Rows from block 5 of the discriminator of a small GAN, named by matrix and row number. Rows with one number belong to one channel. Each number is 500 + 50 x the weight over its row's rms, rounded and kept within 0 to 999. All counts start at 0. Numbers have three digits each. After the name is the row's rms in percent of the matrix's.
After each channel's rows are labels from the 100 images, of 14976, where the channel reaches its highest value: "colour at peak" is the nearest of a few named colours to the mean colour under the peak. Only what is clearly more common there than usual is listed. The data: stained colorectal tissue patches (NCT-CRC-HE-100K). In brackets: how many of the 100.
# convs0: first 3x3 conv (discriminator.blocks.5.convs.0.weight, 112x112x3x3, standardized in use, each kernel summed), inputs 0-55
# convs1: second 3x3 conv (discriminator.blocks.5.convs.1.weight, 112x112x3x3, standardized in use, transposed, each kernel summed), outputs 0-55

convs0.45 099:532480560509529533507486524480493432360492489522476445469459464439468539489515408549513557493558518487627481538493576548520553608571592561482523498523512588561534456491
convs1.45 107:473497504498498400534498476568542546579537558516469528551494551527443508476427547545584459591535459494524596525494469529488476413469506484539520545503429414477437473592
colour at peak: purple (25)

convs0.62 098:594456518480525493446536548535429544412489495564514475464497432625576389464544432539536528450516458481494478408533473509468495544457513411543548518547400493397500443548
convs1.62 100:451463517469506486521482544487513490428467573486486550453527528488479513622458494451546398543559600564524530511542544507543513419554555628450478583476574473512488473484
colour at peak: white (66)

convs0.1 098:459554513451509480451490457548554509517529526506468476421433542547490533463502582522625506615504396508590487533602553494526476488454522579473407487491504500533542469489
convs1.1 082:550562491409469504552451463507496511514418416489464427510549512500503475596472455537552576491482577499485594570426549550510497478576465463518475513504444430528440492449
colour at peak: white (94)

convs0.10 106:473477519506494552445468508534516455537485548406506453417484452433493468441553525533522523576584457576446478426488536486506469542459466567536404422503482514532607523457
convs1.10 095:472439596538502484512549531495566485545551490602453397501526623522534482504543413503536463549467433523538514582477471514423557517535496480474480453568411564529522508557
colour at peak: brown (62)

convs0.40 098:486534587489479579441567549526542532572541456378498527524493460490575380487477447552603576494468502514481496512506525528532477448582503465587428502547416541465580352478
convs1.40 098:535561366573520500539534499438495587499413560573515561516551567491471523615553515484507326512562476539583459473581516501543510570519520554447504548491617523471404529539
colour at peak: white (100)

convs0.103 093:553574477501483421459497499625456442533538572548429428538523512459531582492448535525597486541565506485454445454508495467449499587591628412475526531437451553513462486536
convs1.103 114:504477524586478507508498493501468490494511452433505576552499599464471581467472575510482577497503579409546424508540582532527448475483478533566543436497564548445529492459
colour at peak: white (69)

convs0.55 099:537560588508461554473532490561549547495526443527445441471552471516564592489585533569550555461595614537524472524520580550432518516490458546566456566513483517462424455570
convs1.55 103:462383404517586570551474542477487445496412517537506575544575475467480487501423507436481483493425459463503515501535509464478447485488476508499550493621511501533495528485
colour at peak: purple (25)

convs0.60 098:619517467484362472480476537491503539543508559547413423478500475518459504560385558478506468498580510559540456405528504615533570438555506569531566551504506480537457481487
convs1.60 104:456508586492514543527535514548499509413516492532492554517550501472516534523578514567573528508391504484459435518606530363466481606445516449553523453578498440445581571516
colour at peak: grey (41)

convs0.99 098:566539524518486561529495549546481581474548536463539559483543447625568481582579476527559521509602508563485547529548509517531554565520498454477501528563495572433511487514
convs1.99 094:479498445492591458505572553466524437556469505533573405480586525530516585462433503509473485536526535542442481435522581532549567586552507569601590618542615486449523550517
colour at peak: brown (48)

convs0.89 092:451560515542543531519460519562518501589535498466468415456495506426497511536487475491591504502491513555519528562556551545569609503534492513504486470526577509550495465585
convs1.89 100:527464534498472486512513460610495504444542461427501438494587414532579450483468506589599561523548496598436493471535521494542443577533525567525469534398514436531529511516
colour at peak: purple (49)

convs0.108 101:484558518526524525491543511536488506553565541450460565569590451501492545502458485513539556449516559564495583479561568482508486569493552585582439570403510494464485468477
convs1.108 107:554453504515569521537515517536531531499505471590506566487515616510517496566474507540566539537484506483541447459531542605520570536540527460541571465585620578495513555628
colour at peak: white (74)

convs0.0 098:535506476503478497458538580575559432432480463473485491495530440556502460445487458518636488508504478462429498431531534528473512575513425471510537439446473629566395420535
convs1.0 104:489459505501419437443508508413545457490524538527412484525492500534433502573547509489412504492513564521539503427438492497497601408574505523461518451517547464503615454438
colour at peak: grey (51)

convs0.43 093:380538557482441508447540480548550454578601560425554520519480423532538391454426496541518495481492514464509491521566475492557409407491536496547510508516493497523569429534
convs1.43 086:511598424428451454529447463471483518481561525481507504481513579565564583489577465513438465532532563580542438536497592448507526574535482469559416500459554476500500532484
colour at peak: white (63)

convs0.105 102:379529567478501501509493483550511523484527520501452438488440469516493515544500468505601512519407520515585548534546474525518523494437470619520493521532477509549514467543
convs1.105 088:563492488471449502504507477554466536431432469465508468505603519491574415500569490521507473480572485693452497542538516472562523568549473473521446521550519453479550496450
colour at peak: purple (28)

convs0.95 108:494584516482544466496523519506432508508507527413470468439490443547498391472566503542529606567433445469533455546523458390548460510579539566581508586397499454486475465452
convs1.95 108:465544475549429550494441483523577535550479462524470548556617604463538498525426522486513510533556442580506564562497475570466570435504325426443400448494491567519562517511
colour at peak: white (65)

convs0.49 098:431515453483492395472403546564592510533538558493460505425441492428492499558423520520527500516512373511468486495512519579508553378399496539546480429536490562524491428596
convs1.49 094:478577433487479527588538533503446515487374475545475478458565455535465512514517447462505434508476425551520515456568583501495460556524500423454535495387464447451344459454
colour at peak: brown (33)

convs0.68 106:483483523566411460468478508573497513453586567506449508511491547546505514509556507541546523601517522477533442437499494577544466492519505586510457550431466508584548481514
convs1.68 117:500483513528567482497512493553513530515492465543524505502421617474461486589513474526522490598463531511444541502493562508509486534496517460575509530600544531505546537572
colour at peak: pink (72)

convs0.102 093:527476398476420499378546572542438445520542536497484446533526524476530529492541519588528538507594470481583526442495574507475518584569574555408570525460489564535540454544
convs1.102 097:475552549556516502583479426546570529583543586493565474468499545488430464465433469511483516597514585487427495447491532493440481341456454522554510448547498509472520518532
colour at peak: grey (43)

convs0.107 105:517532528593497559458521548578523583543595421467441563522488460498552538558500564494545557481515537494539513466563468498563492457492495524458487509549491516433618444526
convs1.107 097:541449436492566528603518533580489471512476517520524493506503610444490524526490450572513445516555540428500535494493589568465561502568568523534589473518649483559443577600
colour at peak: white (79)

convs0.6 102:571490481457469493457479510481584474555539458470441427477518507520486432509596536562519489505563406462406441527408506425472494528560473503485469592486524523503477456469
convs1.6 112:412466475501505504534531455515491503594487590519546607426502393448486595532447501486530512514433552513490464373572538524482454409433608520564450479609452433539483447553
colour at peak: grey (44)

convs0.92 103:525458570474466485443557548540448554528538493438444508524501475556542497548523545577526551542503519489445541450551515424458495496570503496448507565502453526479527459543
convs1.92 105:461487425504588574536490519464536504594436514505569611504514530414495564501443443457514483468550499456499412437552468598569524527491473496532527489584561515471461552522
colour at peak: white (99)

convs0.18 105:490526487456426474440496500602535536573536536441433486538515509563444515458516497538623591467578557534505528527552513479504557465482476551480450472541460507502507498468
convs1.18 097:489429464481538543550583571531542498482465423579589454470584569558548517528497429447551451593478434544356435584554541485556535608556506455509555520550483479457431541502
colour at peak: white (82)

convs0.36 100:527570448600404405501589488609456514554548544479443570512520545557507426499513534516589498476429480466519512556474465419546482482522510520494523507448522530579486468523
convs1.36 089:527595471447513523556438483535555497461518425415553500447509585472504548499531414509454556584476580480457495519498527580516530462485462513582496497556475546471408520494
colour at peak: white (89)

convs0.59 088:461563429503440488471506522580384467485461530530418471525495512498578547541464453563551572544534550501539625553599534512513535525534514520536493544409527552511457491543
convs1.59 078:462560497522526533594500542472556636417465447422471522549551658455463468535452500491428507522501504424492478440489551458548592507495440542447544448542485587459471542493
colour at peak: white (86)

convs0.42 100:484451452534528488508483525548509475541589459436464441452525493411476525428545484503540507504549554556500477521552464594524519523535528510443435392526514506524542513538
convs1.42 093:523505500454482635540560567590628469425551462494457515526469519536556397527425458514566460586439457517499541548561475526528530494499451549486547562419522467466528572473
colour at peak: purple (40)

convs0.98 088:568378465537526618487536545497443517545529527432585489475600465525528617530544490522446555437545544473499512469477489420457507479556542489587546493530545428453462514491
convs1.98 103:516556471532473451484486530555472542570463555540547460544486434554519453427377484488554472514547476485484637476495502618545552506500529495487559537523504597558485529602
colour at peak: purple (31)

convs0.80 098:487567555441460557463496475480533408539529553484431513552413417546544463496520498599496590502573539518560475471478521444497540506521438482567541516611446511525559466509
convs1.80 098:559474517504551535551519580508547592451478424501535558477518609468486615598382523441534436518483505452537458509619565604529484488563609586521415523467528515479482508517
colour at peak: brown (49)

convs0.9 093:574486436503495556502508525541514430513469504503424389516516436531569496571498434523479576461569430488432536484476463447471502541523476476560473612555511455516570471479
convs1.9 109:432484551465566504512555532581552468513472555519562563505571537542526540445430536448564408538544587419530479440526603523496538464457592481529454496514551545526493437508
colour at peak: grey (63)

convs0.94 109:475564527538489472450439521612517502533549542432504513577515480525506479486484554562498449587555487512518616467516529494476541532461408518470503527407509597565593500488
convs1.94 095:505490521476465514534564410428509505533596493515471553582488618459497519424500452545444586483446583491572447497483596578544567494538509426614436464541532588488504534477
colour at peak: brown (40)

convs0.17 103:500547446597471451589592504591516535443488624408449541626510475555467517458529549488543532557424487516539547540513511529567545469517508536562513476454509476578528487463
convs1.17 102:548612468525439580523553464545547509527560464533498482464469537544496529525594419490504537595556497574466479402456536544542485580505469447508449534556535520537486535468
colour at peak: pink (67)

convs0.57 088:549514527458508520544493508581508523540527519523441461525443462569505514493588482500606522471522548497537495427551565483579551520483486504462479486579513610499483444593
convs1.57 107:507489428571515476488588489617584442544476508512535457502555472567537562543444502560537490538523538509490486484582562545548510523576495580579481550486583417510490580492
colour at peak: purple (28)

convs0.97 097:545465515435475528503532565521466583529585505483497518513497545547510518551556554574543576522501538434529518408510489532564465472569417541580510498458449596519543489516
convs1.97 104:477501482548513540547480518454498520447523462498446634472557532513491470601496444459475438567486549533477532517605499553390527541566510517473513590562527556442567553535
colour at peak: white (74)

convs0.66 108:526416416540450501502488598523484453490467507523555464496571531467528533541551527479568463454599531446501408508453548557470412473485518549300591540489531454526389493434
convs1.66 104:523540554525474503491513478519524590551536551501438537477419417529486421448500483510579527424420493502418561497645470420474548527460391496541460525588426584440564507517
colour at peak: grey (41)

convs0.21 097:453536428436404478443505531442491495511469505492487505512522479570432385479464498540512472488515577506549582516582594509558510462552529635510538480491517452541493315532
convs1.21 087:503524581462512519548543434503538573554549475464500493469483566553498512615567489525572610452477501549425491512484472481541525570532402367611434462490546476511401540534
colour at peak: white (54)

convs0.14 110:573506545537444440526521482559509561469546585466418493575499528597516451556557568544555537519566481542513515468537502568513553429524482518504510487496447555568532524545
convs1.14 103:468471526459493560556523557501525450557506526564526484537478557450472526556555374598504467546516522567426466473540482453467469555486538521640509601636501451500482564483
colour at peak: brown (41)

convs0.23 099:562484572374496457469506583570467542558539499520511491471491481477555526561583520592548520457544568572494512487567495494508555442571593508443497498525470562467512505567
convs1.23 096:478574460572564601539558551499513489578396472464561552512523507517509563474496488543554473496420421422593449418594522513544437526465495508537566529543515431511469503465
colour at peak: brown (39)

convs0.53 093:533523559459565482529523546556413472501569551476441538504604522525474569513457508570504557538489502522535564561548532562526590471509524528530564514502477525429504417528
convs1.53 097:507485559588494490562533505570531514483510444476555637576508621469531470518482522580539561524453538545479517398542505556556559595599488484562443507536560478502470530594
colour at peak: white (54)

convs0.38 093:602561550576441511545542510575513580556498557553514533467484512512533521530474551543631541491545498518503488450477497493533410502528537495603524536439493490478550464517
convs1.38 092:507476468486563516523455538486489558455466516436453523575537589639533519495518477513503363514526518470617536445566563503485567553434483465483511543571560522548509507547
colour at peak: grey (41)

convs0.87 108:553440450395504544506516539421545505461452528526445466473523453508542569531540553556514485447594541480452450508485479618479517479607502496559526488451491479534503465432
convs1.87 111:472505534476452446425499427585445513554500574399498450527484412468520422544402481492553524509513527454508499485550484378522471441378571507541458580582482487499573468512
colour at peak: grey (57)

convs0.25 107:597572529475464475545519503614447572530514519502450532576490426442480559582489555539465508536526531603510565549550495503550609451573487522481558501456514571492537522544
convs1.25 101:562452477474520567559566536545562429449563504586570536508545561512509511533577580504580484495471438473522487435472562570530481597461469500556552481520504464572492538497
colour at peak: white (63)

convs0.74 109:436548588490468535512501487534469513501594495436519508571478434522507473499422438573576495544433615479453498479626520478452474429435537557521453535533484521577547442522
convs1.74 106:521486463503489559496546537428570501503493483557476521521506479571531550557527490489573551507490515539578437499512384490624540565553447396469545467514573457511470550512
colour at peak: white (84)

convs0.46 094:548483464520488495493525484470534581555426536441521505451573528434531597548522532548513547494523489580458508531525542388497482537570478469604513611547513459463488447509
convs1.46 100:566502515454461477492365457526534490487577473424465571463450466606475477464518484496556449509545502438584556463567611537466557446445529596473494491527518556529534429549
colour at peak: red (37)

convs0.78 100:604553499596467529487496521496505480510473485452522433574632483582497487520523549591500523421533578521545439545431487472588464483590426487428514489427518459509529488454
convs1.78 105:521495525488553538482473542523557551519571526499539550571473481410505600480501524528448401432505474468473506508541508523473561492411533575563500436544512629569501524645
colour at peak: grey (48)

convs0.41 106:437411524570511615545538515511469399543400448468576492454520441425523574490505434481519533538475495438451445490520538478565464543516510483594441428496498605489467504453
convs1.41 113:517547441479347391428502543494435467481560551442447530484496485556513405501486455493580527418474442470523547491499490523497519465497521491425488468441514558538487258548
colour at peak: brown (54)

convs0.101 103:527551556562484514465502547558485532423551483508486440463517511634597494541510593490565539525479473526445490698522438483549518511514441452500500512502550499543483523494
convs1.101 110:442528519411429563531634466525559426516489484572436555556525512441423523423486400553502479503491513504519476510527583569516503465458511491463548577488478594539520420541
colour at peak: grey (66)

convs0.51 103:380524499471453447483418545537520530572506530474442526536410495394432476512393634513555489457543481518504559503553546419515574506439511577549439543540574547532497400599
convs1.51 097:529521439404489530601563457522450493397502495458497578494537476566566460514592467488504515488418540573622503400537480477554508557528469346533480524527453512396503499411
colour at peak: white (54); red (26)

convs0.3 101:458577520470463515499391539581454518529559518480509558589446469509457403500469552554544531532517513505550550499533513484597549477553520492510433447471480495556571447493
convs1.3 093:476509498432519488576505481444466502433497444467486526494541565484514595617525399488517519556483532573415452518532481539513543515577537490528448538547500610446479477480
colour at peak: white (98)

convs0.91 088:494498537496489553532556501520553524506565481513455511451527456433498491554546466488588549470393548559531558495527524559623536487565435574416505473524516473474579478515
convs1.91 104:539566520505480496472525487555522443547482421405535447439581479438506474457505445538568472524611488539538409520568519485531409501483543568582451512485573451532509544486
colour at peak: purple (44)

convs0.34 108:495550549507467423535480460598512524542515556503465531455440547517451569578530601510538550466578425520553520454578502562591489456461438531506459470577482579562581511546
convs1.34 092:556471521441523585596481528494573587464481484463429528540546540462482548474508440558529565519514560544437374512594501517470543519506437564519488577508543474434457503525
colour at peak: white (94)

convs0.79 109:495538528560482590443583517565504550505518504549499484524508425493567615525591463545551502433532503494622555666574549567542521552568570505528530504535493526449512544477
convs1.79 103:561555496461505496550384513511550498522542550414430563588493567493483516453482517512518567581455498485563463431451521471466519458406529552530486547569492527519561471544
colour at peak: white (93)

convs0.28 079:530548534520448471479532480488565507583441493454438523532393429475476494530563486526503543547593540563430563409498473388552520467485486499551469443521432550473618419458
convs1.28 108:563502480555568495466510487524590507551523514505540455473508550490524559537482572518534479455583577454508480529498602553511503527457602493523467528483619452499374576600
colour at peak: brown (61)

convs0.83 109:529520545553439530528535479548475564439618538533520531552582435500503428552591521513538534495506549609519555495495506515533533553496547506552513534578543424527504412517
convs1.83 106:558573439531590489506569518538467425513420456486538584452470589505530529552462501503539554528466428486473480467553566544532487515516587503536492533560503542486480523576
colour at peak: brown (49)

convs0.81 105:523485491489432476555442493563483495439601562471500512484473390570473505493477453523613515528490566459500512455599446515438474420471488581439521532532422509570500441521
convs1.81 098:505511505488503499464551544406555432542439514559480512511514498583573473470525496513468418497550619564428422528555498533563474507592359490541499507550491440481575555434
colour at peak: white (59)

convs0.48 108:456500542563498465447559477549527551577583482460453617486514494455450519503531527513537542412475528407583539528553557508569495481456520515543433523516479564451589484466
convs1.48 103:627531415412526529510472537532502537467484564535558417492511499541530540550493450521441467633523425537434462485443520536455536503567537463606556534542546516540446520568
colour at peak: white (95)

convs0.8 101:544553511556544538460559496528385465552576545498536498422566537640510377456552471498509542458498563491479566428556488475516515516562488503542495499454466535399489447468
convs1.8 088:479463500467484510544349511339574536448507493394485538548556519491564539505508467501544474513571445618431490470540438571546571499486465524561461444525562571587525518570
colour at peak: grey (42)

convs0.106 101:585487473497459581495540456516488543513491541560476460503502415448555473539532543580517575479499567565444520482482523542485533418542511478439538537471507513469516467528
convs1.106 097:536601529529531512557423528528480438573586518459542572472470560400456519547403531488496489593572564478625460478542540497466506488472485552593544449489557552526560553531
colour at peak: brown (41); red (39)

convs0.70 109:484508410501448608440638497512422533453525483466492522445532485579602504553465491480546535438498497493507619452537461528530455524555477526505498585525557547479479420522
convs1.70 120:540515496402520394541429519449547417485466494490400473522520486489380542454449430547511481471472519553594338492394517503545568475477512466520567513540455545520550513516
colour at peak: brown (42)

convs0.110 092:498554530510440520501507479396533496534518536492526530552464472491495438511492522531526576547530561537461466489506503577580441556536529515499482527581450487544492425508
convs1.110 089:534457529475560500538507515563479463504497407521444489459533521472511556606543480571569573514523519472457508487493624490470459521440566520563547437535654482492493546515
colour at peak: brown (55); black (28)

convs0.69 079:525523429430484479499475616536520504514495485476473631447519549555424509607522483482491501556512469552522531559509637501502634527536511553516571561577500579520472473545
convs1.69 116:557583492524466452500513490512582530565439509441502460553459382497487536485428532491501522474561526480493503441502577536602440549527497575540525463411515535498506435576
colour at peak: white (60)

convs0.93 098:523597525526498541495523502532510618615517585524509442422586489432475457537534515568563505531573547514445487443488524433518478486555487565470502560427521492545445483512
convs1.93 099:443460449593563550556501479585473441507583465462486579529442594529526551544473535513546522606450430495493528406511579522473494500463500560559501429558526527522498525583
colour at peak: white (58)

convs0.37 093:570526450501534541481548513552489510491497469390464444449540482513478479491431477556415473472504475460436495456505504568530478499488572512533575521591484493503620509488
convs1.37 090:516497552476538502492500627540567435440442491604456527583453506445549572521443459543586364496546560444543499452533562421454467569458553543493593456444620487571449490508
colour at peak: grey (52); brown (32)

convs0.39 100:480606510541503533478599486581435608463510533497471503567533461465491524562438481557613529496516548494514502582556526539575519442495526522432550481463510530509490504531
convs1.39 098:479530426484591593562545507501507496480467487520466608533521673500502479548539420493498502561442522465469520487493469440484518538505537519519523651570522470561503520541
colour at peak: white (99)

convs0.24 108:416503525520518437505463557601560491495522611486475496473468460486496506549521532454612560486509511474483523555632521555580468473441514500472469470562472537484486512533
convs1.24 092:486487369479474512563598488530471517457487490490503544444556542630498467472507449597485477623521444568485476430557516450487488520543512533468490565521468455516528418561
colour at peak: white (98)