config.toml
discriminator_arch = "nf_resnet"
model = "GAN"
dataset = "stained colorectal tissue patches (NCT-CRC-HE-100K)"
train_examples = 45211
image_size = 32
horizontal_flip = false
z_dim = 128
loss = "non_saturating"
generator_norm = "batchnorm"
generator_activation = "leaky_relu"
generator_widths = [64, 64, 128, 256]
generator_blocks_per_level = 2
generator_block = "sep"
generator_attention = false
generator_upsampling = "nearest_conv"
discriminator_norm = "none_scaled_ws"
discriminator_activation = "relu"
discriminator_depths = [3, 3, 3]
discriminator_kernel_size = 3
discriminator_stem = "single"
discriminator_avg_pool_shortcut = true
discriminator_widths = [64, 112, 192]
discriminator_residual_scale = 0.2
instance_noise = 0.1
init = "torch_default"
residual_init = "none"
optimizer = "cautious_adamw"
lr = 0.00048
beta1 = 0.5
beta2 = 0.999
eps = 1e-08
steps = 29500
batch_size = 64
epochs = 41.8
lr_schedule = "linear"
final_lr_fraction = 0.1
warmup_steps = 880
weight_decay = 0.2
Rows from block 2 of the discriminator of a small GAN, named by matrix and row number. Rows with one number belong to one channel. Each number is 500 + 40 x the weight over its row's rms, rounded and kept within 0 to 999. All counts start at 0. Numbers have three digits each. After the name is the row's rms in percent of the matrix's.
After each channel's rows are labels from the 100 images, of 14976, where the channel reaches its highest value: "responds to" is what is common among them; "patch colour" is the nearest of a few named colours to the mean colour under the peak. Only what is clearly more common there than usual is listed. The data: stained colorectal tissue patches (NCT-CRC-HE-100K).
# convs0: first 3x3 conv (discriminator.blocks.2.convs.0.weight, 64x64x3x3, standardized in use, each kernel summed), inputs 0-63
# convs1: second 3x3 conv (discriminator.blocks.2.convs.1.weight, 64x64x3x3, standardized in use, transposed, each kernel summed), outputs 0-63

convs0.18 107:542497484535504472499526462523525417520506565506487502491536527459540623586557540496493504576512515572464501491519561593469483536502488539468530523483546533421507516513490515483450470550536513
convs1.18 091:503509428535556584494563548536405511560524443541530474435511485517481453490513521532537482464511520498509524476542481409440512498460509483478483499550496583526490480544531563466568522498527553
responds to: tissue: smooth muscle; tissue: debris
patch colour: red; brown

convs0.30 099:492513470511541458518514413498536480524555541581553528500480531472509497493522493489537553593491558525510492508516454495460445525519543549494502501555430521550515450528546551408505454403493538
convs1.30 105:519512508441502538436532518534515584466512449520436568423599503519541518538552500457481483470546528529471455505473534457500492471496474519499579466485482448470494450519558405462498554524496485
responds to: tissue: smooth muscle; tissue: debris
patch colour: red; brown

convs0.4 103:445560460458604488508522440515499557503483585477501505493536475506540460538509513491506465549540481503505484435535501551513536486597532491406563485559495482531438472545484496511537447450520472
convs1.4 098:529522500539491424499476546492469473495498426501453479481453485490534509458517434532516517445430491442551549560563502476537481566412486503574514534555522561531549522473504483454490568521489437
responds to: tissue: tumour epithelium; tissue: normal colon mucosa
patch colour: white

convs0.37 098:461399442485489452447583473587452491576467599572482463509538481484522452520556546508498500556493490474529508491549506522491499518517475513484524506505480510603480548516478501480482435486500514
convs1.37 102:571526595493560543555557553469535470510538456490531512461450460491509574471500449562499457447487451583471467523515556449483460521450541486489562538451551527489474484511516474496519489509458543
responds to: tissue: smooth muscle
patch colour: brown

convs0.61 079:591488481580510458528619444506536511505489505515504541514503450523529482542491467541529454501505528554539530502468504480517448517541544483412516512546544440490456543536504459516521427539569550
convs1.61 097:427500401511502523524461494553549480521578559569555492536470524492514534557535569555457516534537498511507516448491529552517481450557441471441555480526537533527545449521538517475485453512481469
responds to: tissue: debris
patch colour: white

convs0.34 099:522441451487559459459511476524455483535505584555508484527519545512540516542538487519505514538556491536505586410465443476527447524532512487491558422533410449492486497476485553511522438507527454
convs1.34 093:466561595467477526449539548491497513498504456553525529418487438471479529508525517439459434499464473497564434510494506543529486433467419502509473513545499511531485451503490557442494589472471469
responds to: tissue: lymphocytes
patch colour: brown; black

convs0.13 104:494435448453550517528501460520442542522502530510535532487510439489466525559471522504496462550519538519513488437520437569487557538540524481464485526570579445577442590555490524515551479481504491
convs1.13 107:525483479498422522573525588540483509501528500465455456496486482532606514496521541515522559540508441517488536478513561425447498526539513526484584522458498481513485481427496449450494549558473444
responds to: tissue: tumour epithelium
patch colour: brown

convs0.2 109:535419474458486600555511536491426460490568494514541491535485484454470469532525567531507457449484445527595468515543529525456544446457490524462532504551521493467541532476507511464507494585519526
convs1.2 103:496453423437459524396528474495535545490431597510475476464485509486545551582469571551517508503545551510491523441502481548462470559470473524481540485496535539523481479510462485460501429502492508
responds to: tissue: mucus
patch colour: purple

convs0.1 121:496497484516484583560496448510536449508489522501616543538471582452491588532504524548546557541526521524495513485462432553511472499487467564470484503538476455505458459486479566500523432479488541
convs1.1 113:463533554471556440540547536514503563539538480490459495494599458533552435476510489469513455524440495500503453497581546446472520502568505530477494579446474538538507565504519456492460534514464452
responds to: tissue: lymphocytes
patch colour: brown

convs0.16 101:493504435507525501482524495425504458506486596552572543479563566484531542511512504471533512556537528516495470469422512534499484514538512463485556461545425469478504510514525617511535456509530570
convs1.16 092:464488554483473508526530522562471493552469400556541481490538408486476529473460515535459458474472503469524466508593471535446483538480455569532497546499504498546471514533479494407515560506498427
responds to: tissue: lymphocytes
patch colour: grey; brown

convs0.31 110:493503422419472512477500523572495516513561498494470439524529503497557500522544559579544510520579488496522546520551507487400553475517419502463554476517470589488466463510479523501533483518528541
convs1.31 094:466584524523454536493468453400453515446429546555486513514462562466507482482514522472492497558503530487510521504451453527520469509507518536486474442477427415497531472497549578525438482493510425
responds to: tissue: cancer-associated stroma
patch colour: pink

convs0.63 121:542519514451489544513524446452485419491485534521426482494455483534501529623488519548549494553534477519530499452507518555444530517448487485500522495533551543517561491438481528395533454500531465
convs1.63 095:470457484547513395433512574546508602495467554482481519490566469537476470523490505502431492481462482542499510563520453490494531427489488486511465518538527563558475453506479518540528562453521558
responds to: tissue: smooth muscle; tissue: debris
patch colour: brown; red

convs0.42 096:497439465514496483492477510485470497541444585526505498554528494493509557522480460498512525569518508532502547462493539531517549555532485524489508469542514451558491419515376576468573518554555550
convs1.42 094:570538515463529551533497462504497554514576440542514465414491440494499486505486554471513445470524487500509418538491508491473524455443461549439503539508493498436519538453530508491451509521402418
responds to: tissue: lymphocytes
patch colour: grey

convs0.17 096:557408505535485481529500586458545501486521529553475472476526446497525524503486531510556573521486507579542509562556434473428553567496523494455490505501499551544536499448444455539513508528558481
convs1.17 086:475603443483539505466424448436466491498534520502500497523510485516531425517545564489527506488516536531481442562503550533451469531524585485443519470469470459562487515497492533442533426529479561
responds to: tissue: normal colon mucosa; tissue: mucus
patch colour: pink

convs0.48 109:480506520561567472481558409481513452530544518506547499442502481514527547523518501505532443494511516540458519511565533559425560585442471499472502547489484552523520553522441552450425469527494517
convs1.48 097:501500461505497456525440496562394497479498507556532528504527457455533497459509473497484547553485552479577477507513474460433542484479551486534507489527427474548471584421443494472508473420553504
responds to: tissue: lymphocytes
patch colour: brown

convs0.11 082:582531534507501486483548561570547458495520542517484474494531489553511532558497557533567583512527438522551437543495428533473440561532535535483515490539506491525462487546496494504392480511498510
convs1.11 090:520497466526494520526540525519480510524477460557557558471510547456488466481543499544515499493539472561547514461570530496502551531590519498410475438594529527507530476596519572513508426506491496
responds to: tissue: lymphocytes
patch colour: grey; brown

convs0.36 098:517593476489509543465491476470564453503531558550505568482551556492486503554493535536503523522544582556529485487483523489509550557531552438422493466559538526470527493549435523456456483435508494
convs1.36 106:597488459513440581522548549562436481539540466440462479548536520514531474483540471509534570510567516528522521560501534509478531502488476529487501595483568509458429503469481465499473517542453497
responds to: tissue: tumour epithelium; tissue: normal colon mucosa
patch colour: grey

convs0.35 111:501487465483489474485517569520544485464480485540489468537560513524650456511580489532504551560481478512517487520470496502448544579462491544483539528506546559521437503530430445517497518552524529
convs1.35 133:498525480542531507507525458542458443544524532526573517558498544536515472541512538525549569572527491505552462501509525535471524558510540581453520484545467521521495521447482598403504487486538431
responds to: tissue: tumour epithelium
patch colour: brown

convs0.40 088:580566407536530447476558542526459477540531488524519523534535484491492501544506558467513529557501514516606548478508468512482451442530447566520474505570506518502465445509461499559494515542505566
convs1.40 112:528506501393529534522543530472520507468517482458509564491525552496558497457564420527537518524506493557494535552573490451501567593540544510418493491507416518496542555504516517531488471487485508
responds to: tissue: smooth muscle
patch colour: white

convs0.33 101:489484485545557461453511486504488530556483557553564565432527562495527527529462510557488489564462575520508531488503507537506478491552484513467430493558509440603477545470438520452530443494533509
convs1.33 080:508522519460469503506598482565504523521557486519446447507533435519547559570525497524501461515545426461482499449493480498487476524491484526503602469438523578471509461485524446459462545500479420
responds to: tissue: lymphocytes
patch colour: grey

convs0.54 098:509533477532521490524501531507464467522533463566528469471556451468512547519518540606493431511570592567555426465555440564487460519513467487437524481545499521464542519530473522478541503502527513
convs1.54 088:476474464486478506464482514501475488440488529500527484452456496554502434470499535559533563475493471471484465530539498428459563553445443484560489446525397546594435469473518511526490559553507507
responds to: tissue: lymphocytes
patch colour: brown; black

convs0.59 101:513447460491517522500509495512455496609499516608550493496528488461548551545432572508458515514507532472515506455519487571446456480445477554476508500527547523532465548494518559457451511416541498
convs1.59 101:582515502418501530519530536511500538514525513443469467388469518477499473476553465426561486540499500550468563538478502438446517510561512544509506454527505453506470494493508461584579535490519536
responds to: tissue: debris
patch colour: brown

convs0.8 102:443507425518558460461499440531463496552491557479535521521537458460535562569553535515458462594601548510505565485446517540466502501576481524456513521516506503496498494461464461483534470484543493
convs1.8 099:566482538466493498530521550509449495421560476458545457488515507556518474414476463498540531422389503517515475520569490486543494549489545510565500505512488538540530533539517495458502521527401495
responds to: tissue: lymphocytes; tissue: smooth muscle
patch colour: red

convs0.19 093:516448483529480469496563576529490550513488554489532491546513481479504513578484516464595549437511534548496555520553473504472507496518509468471493537506573479442534534525492523555478409568535585
convs1.19 092:516496427429497563512494469487521537442538508402539518499562490533494523515523569556496506543522538510489478543500540522489502594429494560410519492503505545578491484502457499527486455504468427
responds to: tissue: lymphocytes; tissue: tumour epithelium
patch colour: brown

convs0.12 117:534550487520479478472486553552389485481526526463515446526525527497517479527523525507577553486484503504547555560555545471398606550491492528476523498507497563485506495531466508438505480561545473
convs1.12 112:451473485457553475474507480465507567549535555594476525439534488469555510502536544499497490544527589486475442464483458557528443541532513485423468467519450450546485528525560478508436455464518499
responds to: tissue: mucus; tissue: normal colon mucosa
patch colour: pink

convs0.52 105:456506459533514439491568458513447553504585544542484473495563461431524536517505536578582533474526519527433462517533468553505544509528492503424528467541503525484501447530444516552517487530541550
convs1.52 089:494508538515504551485451475515510505437497469532555477421469551462501500454489475493452472503555519486493461517447479386515497540495478445527471466492462552532586585493509517456435471423549548
responds to: tissue: tumour epithelium
patch colour: purple

convs0.46 100:502469495446524517506523517530551517499495465608501499449523453415508505530606545534479496527584493502472498528468538523548505465454508406425511480518528476538477503480501496523428419504536526
convs1.46 093:529429511523520478546541482535533383509546505481487490578538520572575493504473464505591558495478490591543542514543485532524503565549473546517505516498520493505489518477450527480533469571464506
responds to: tissue: tumour epithelium; tissue: normal colon mucosa
patch colour: brown

convs0.50 099:496477441533489449516522514500508529554551529516523487460491512492485545539519498545572489513503558514519524541504527481381514508491538548431511462532508552527466379476447481525553489490610525
convs1.50 111:455538523435549553460498529490454552512478434558511553455517470544477444453502513482502471517458520502479475537516535484516471485530503499417528516508434531562536504536608582504425503450449515
responds to: tissue: tumour epithelium
patch colour: white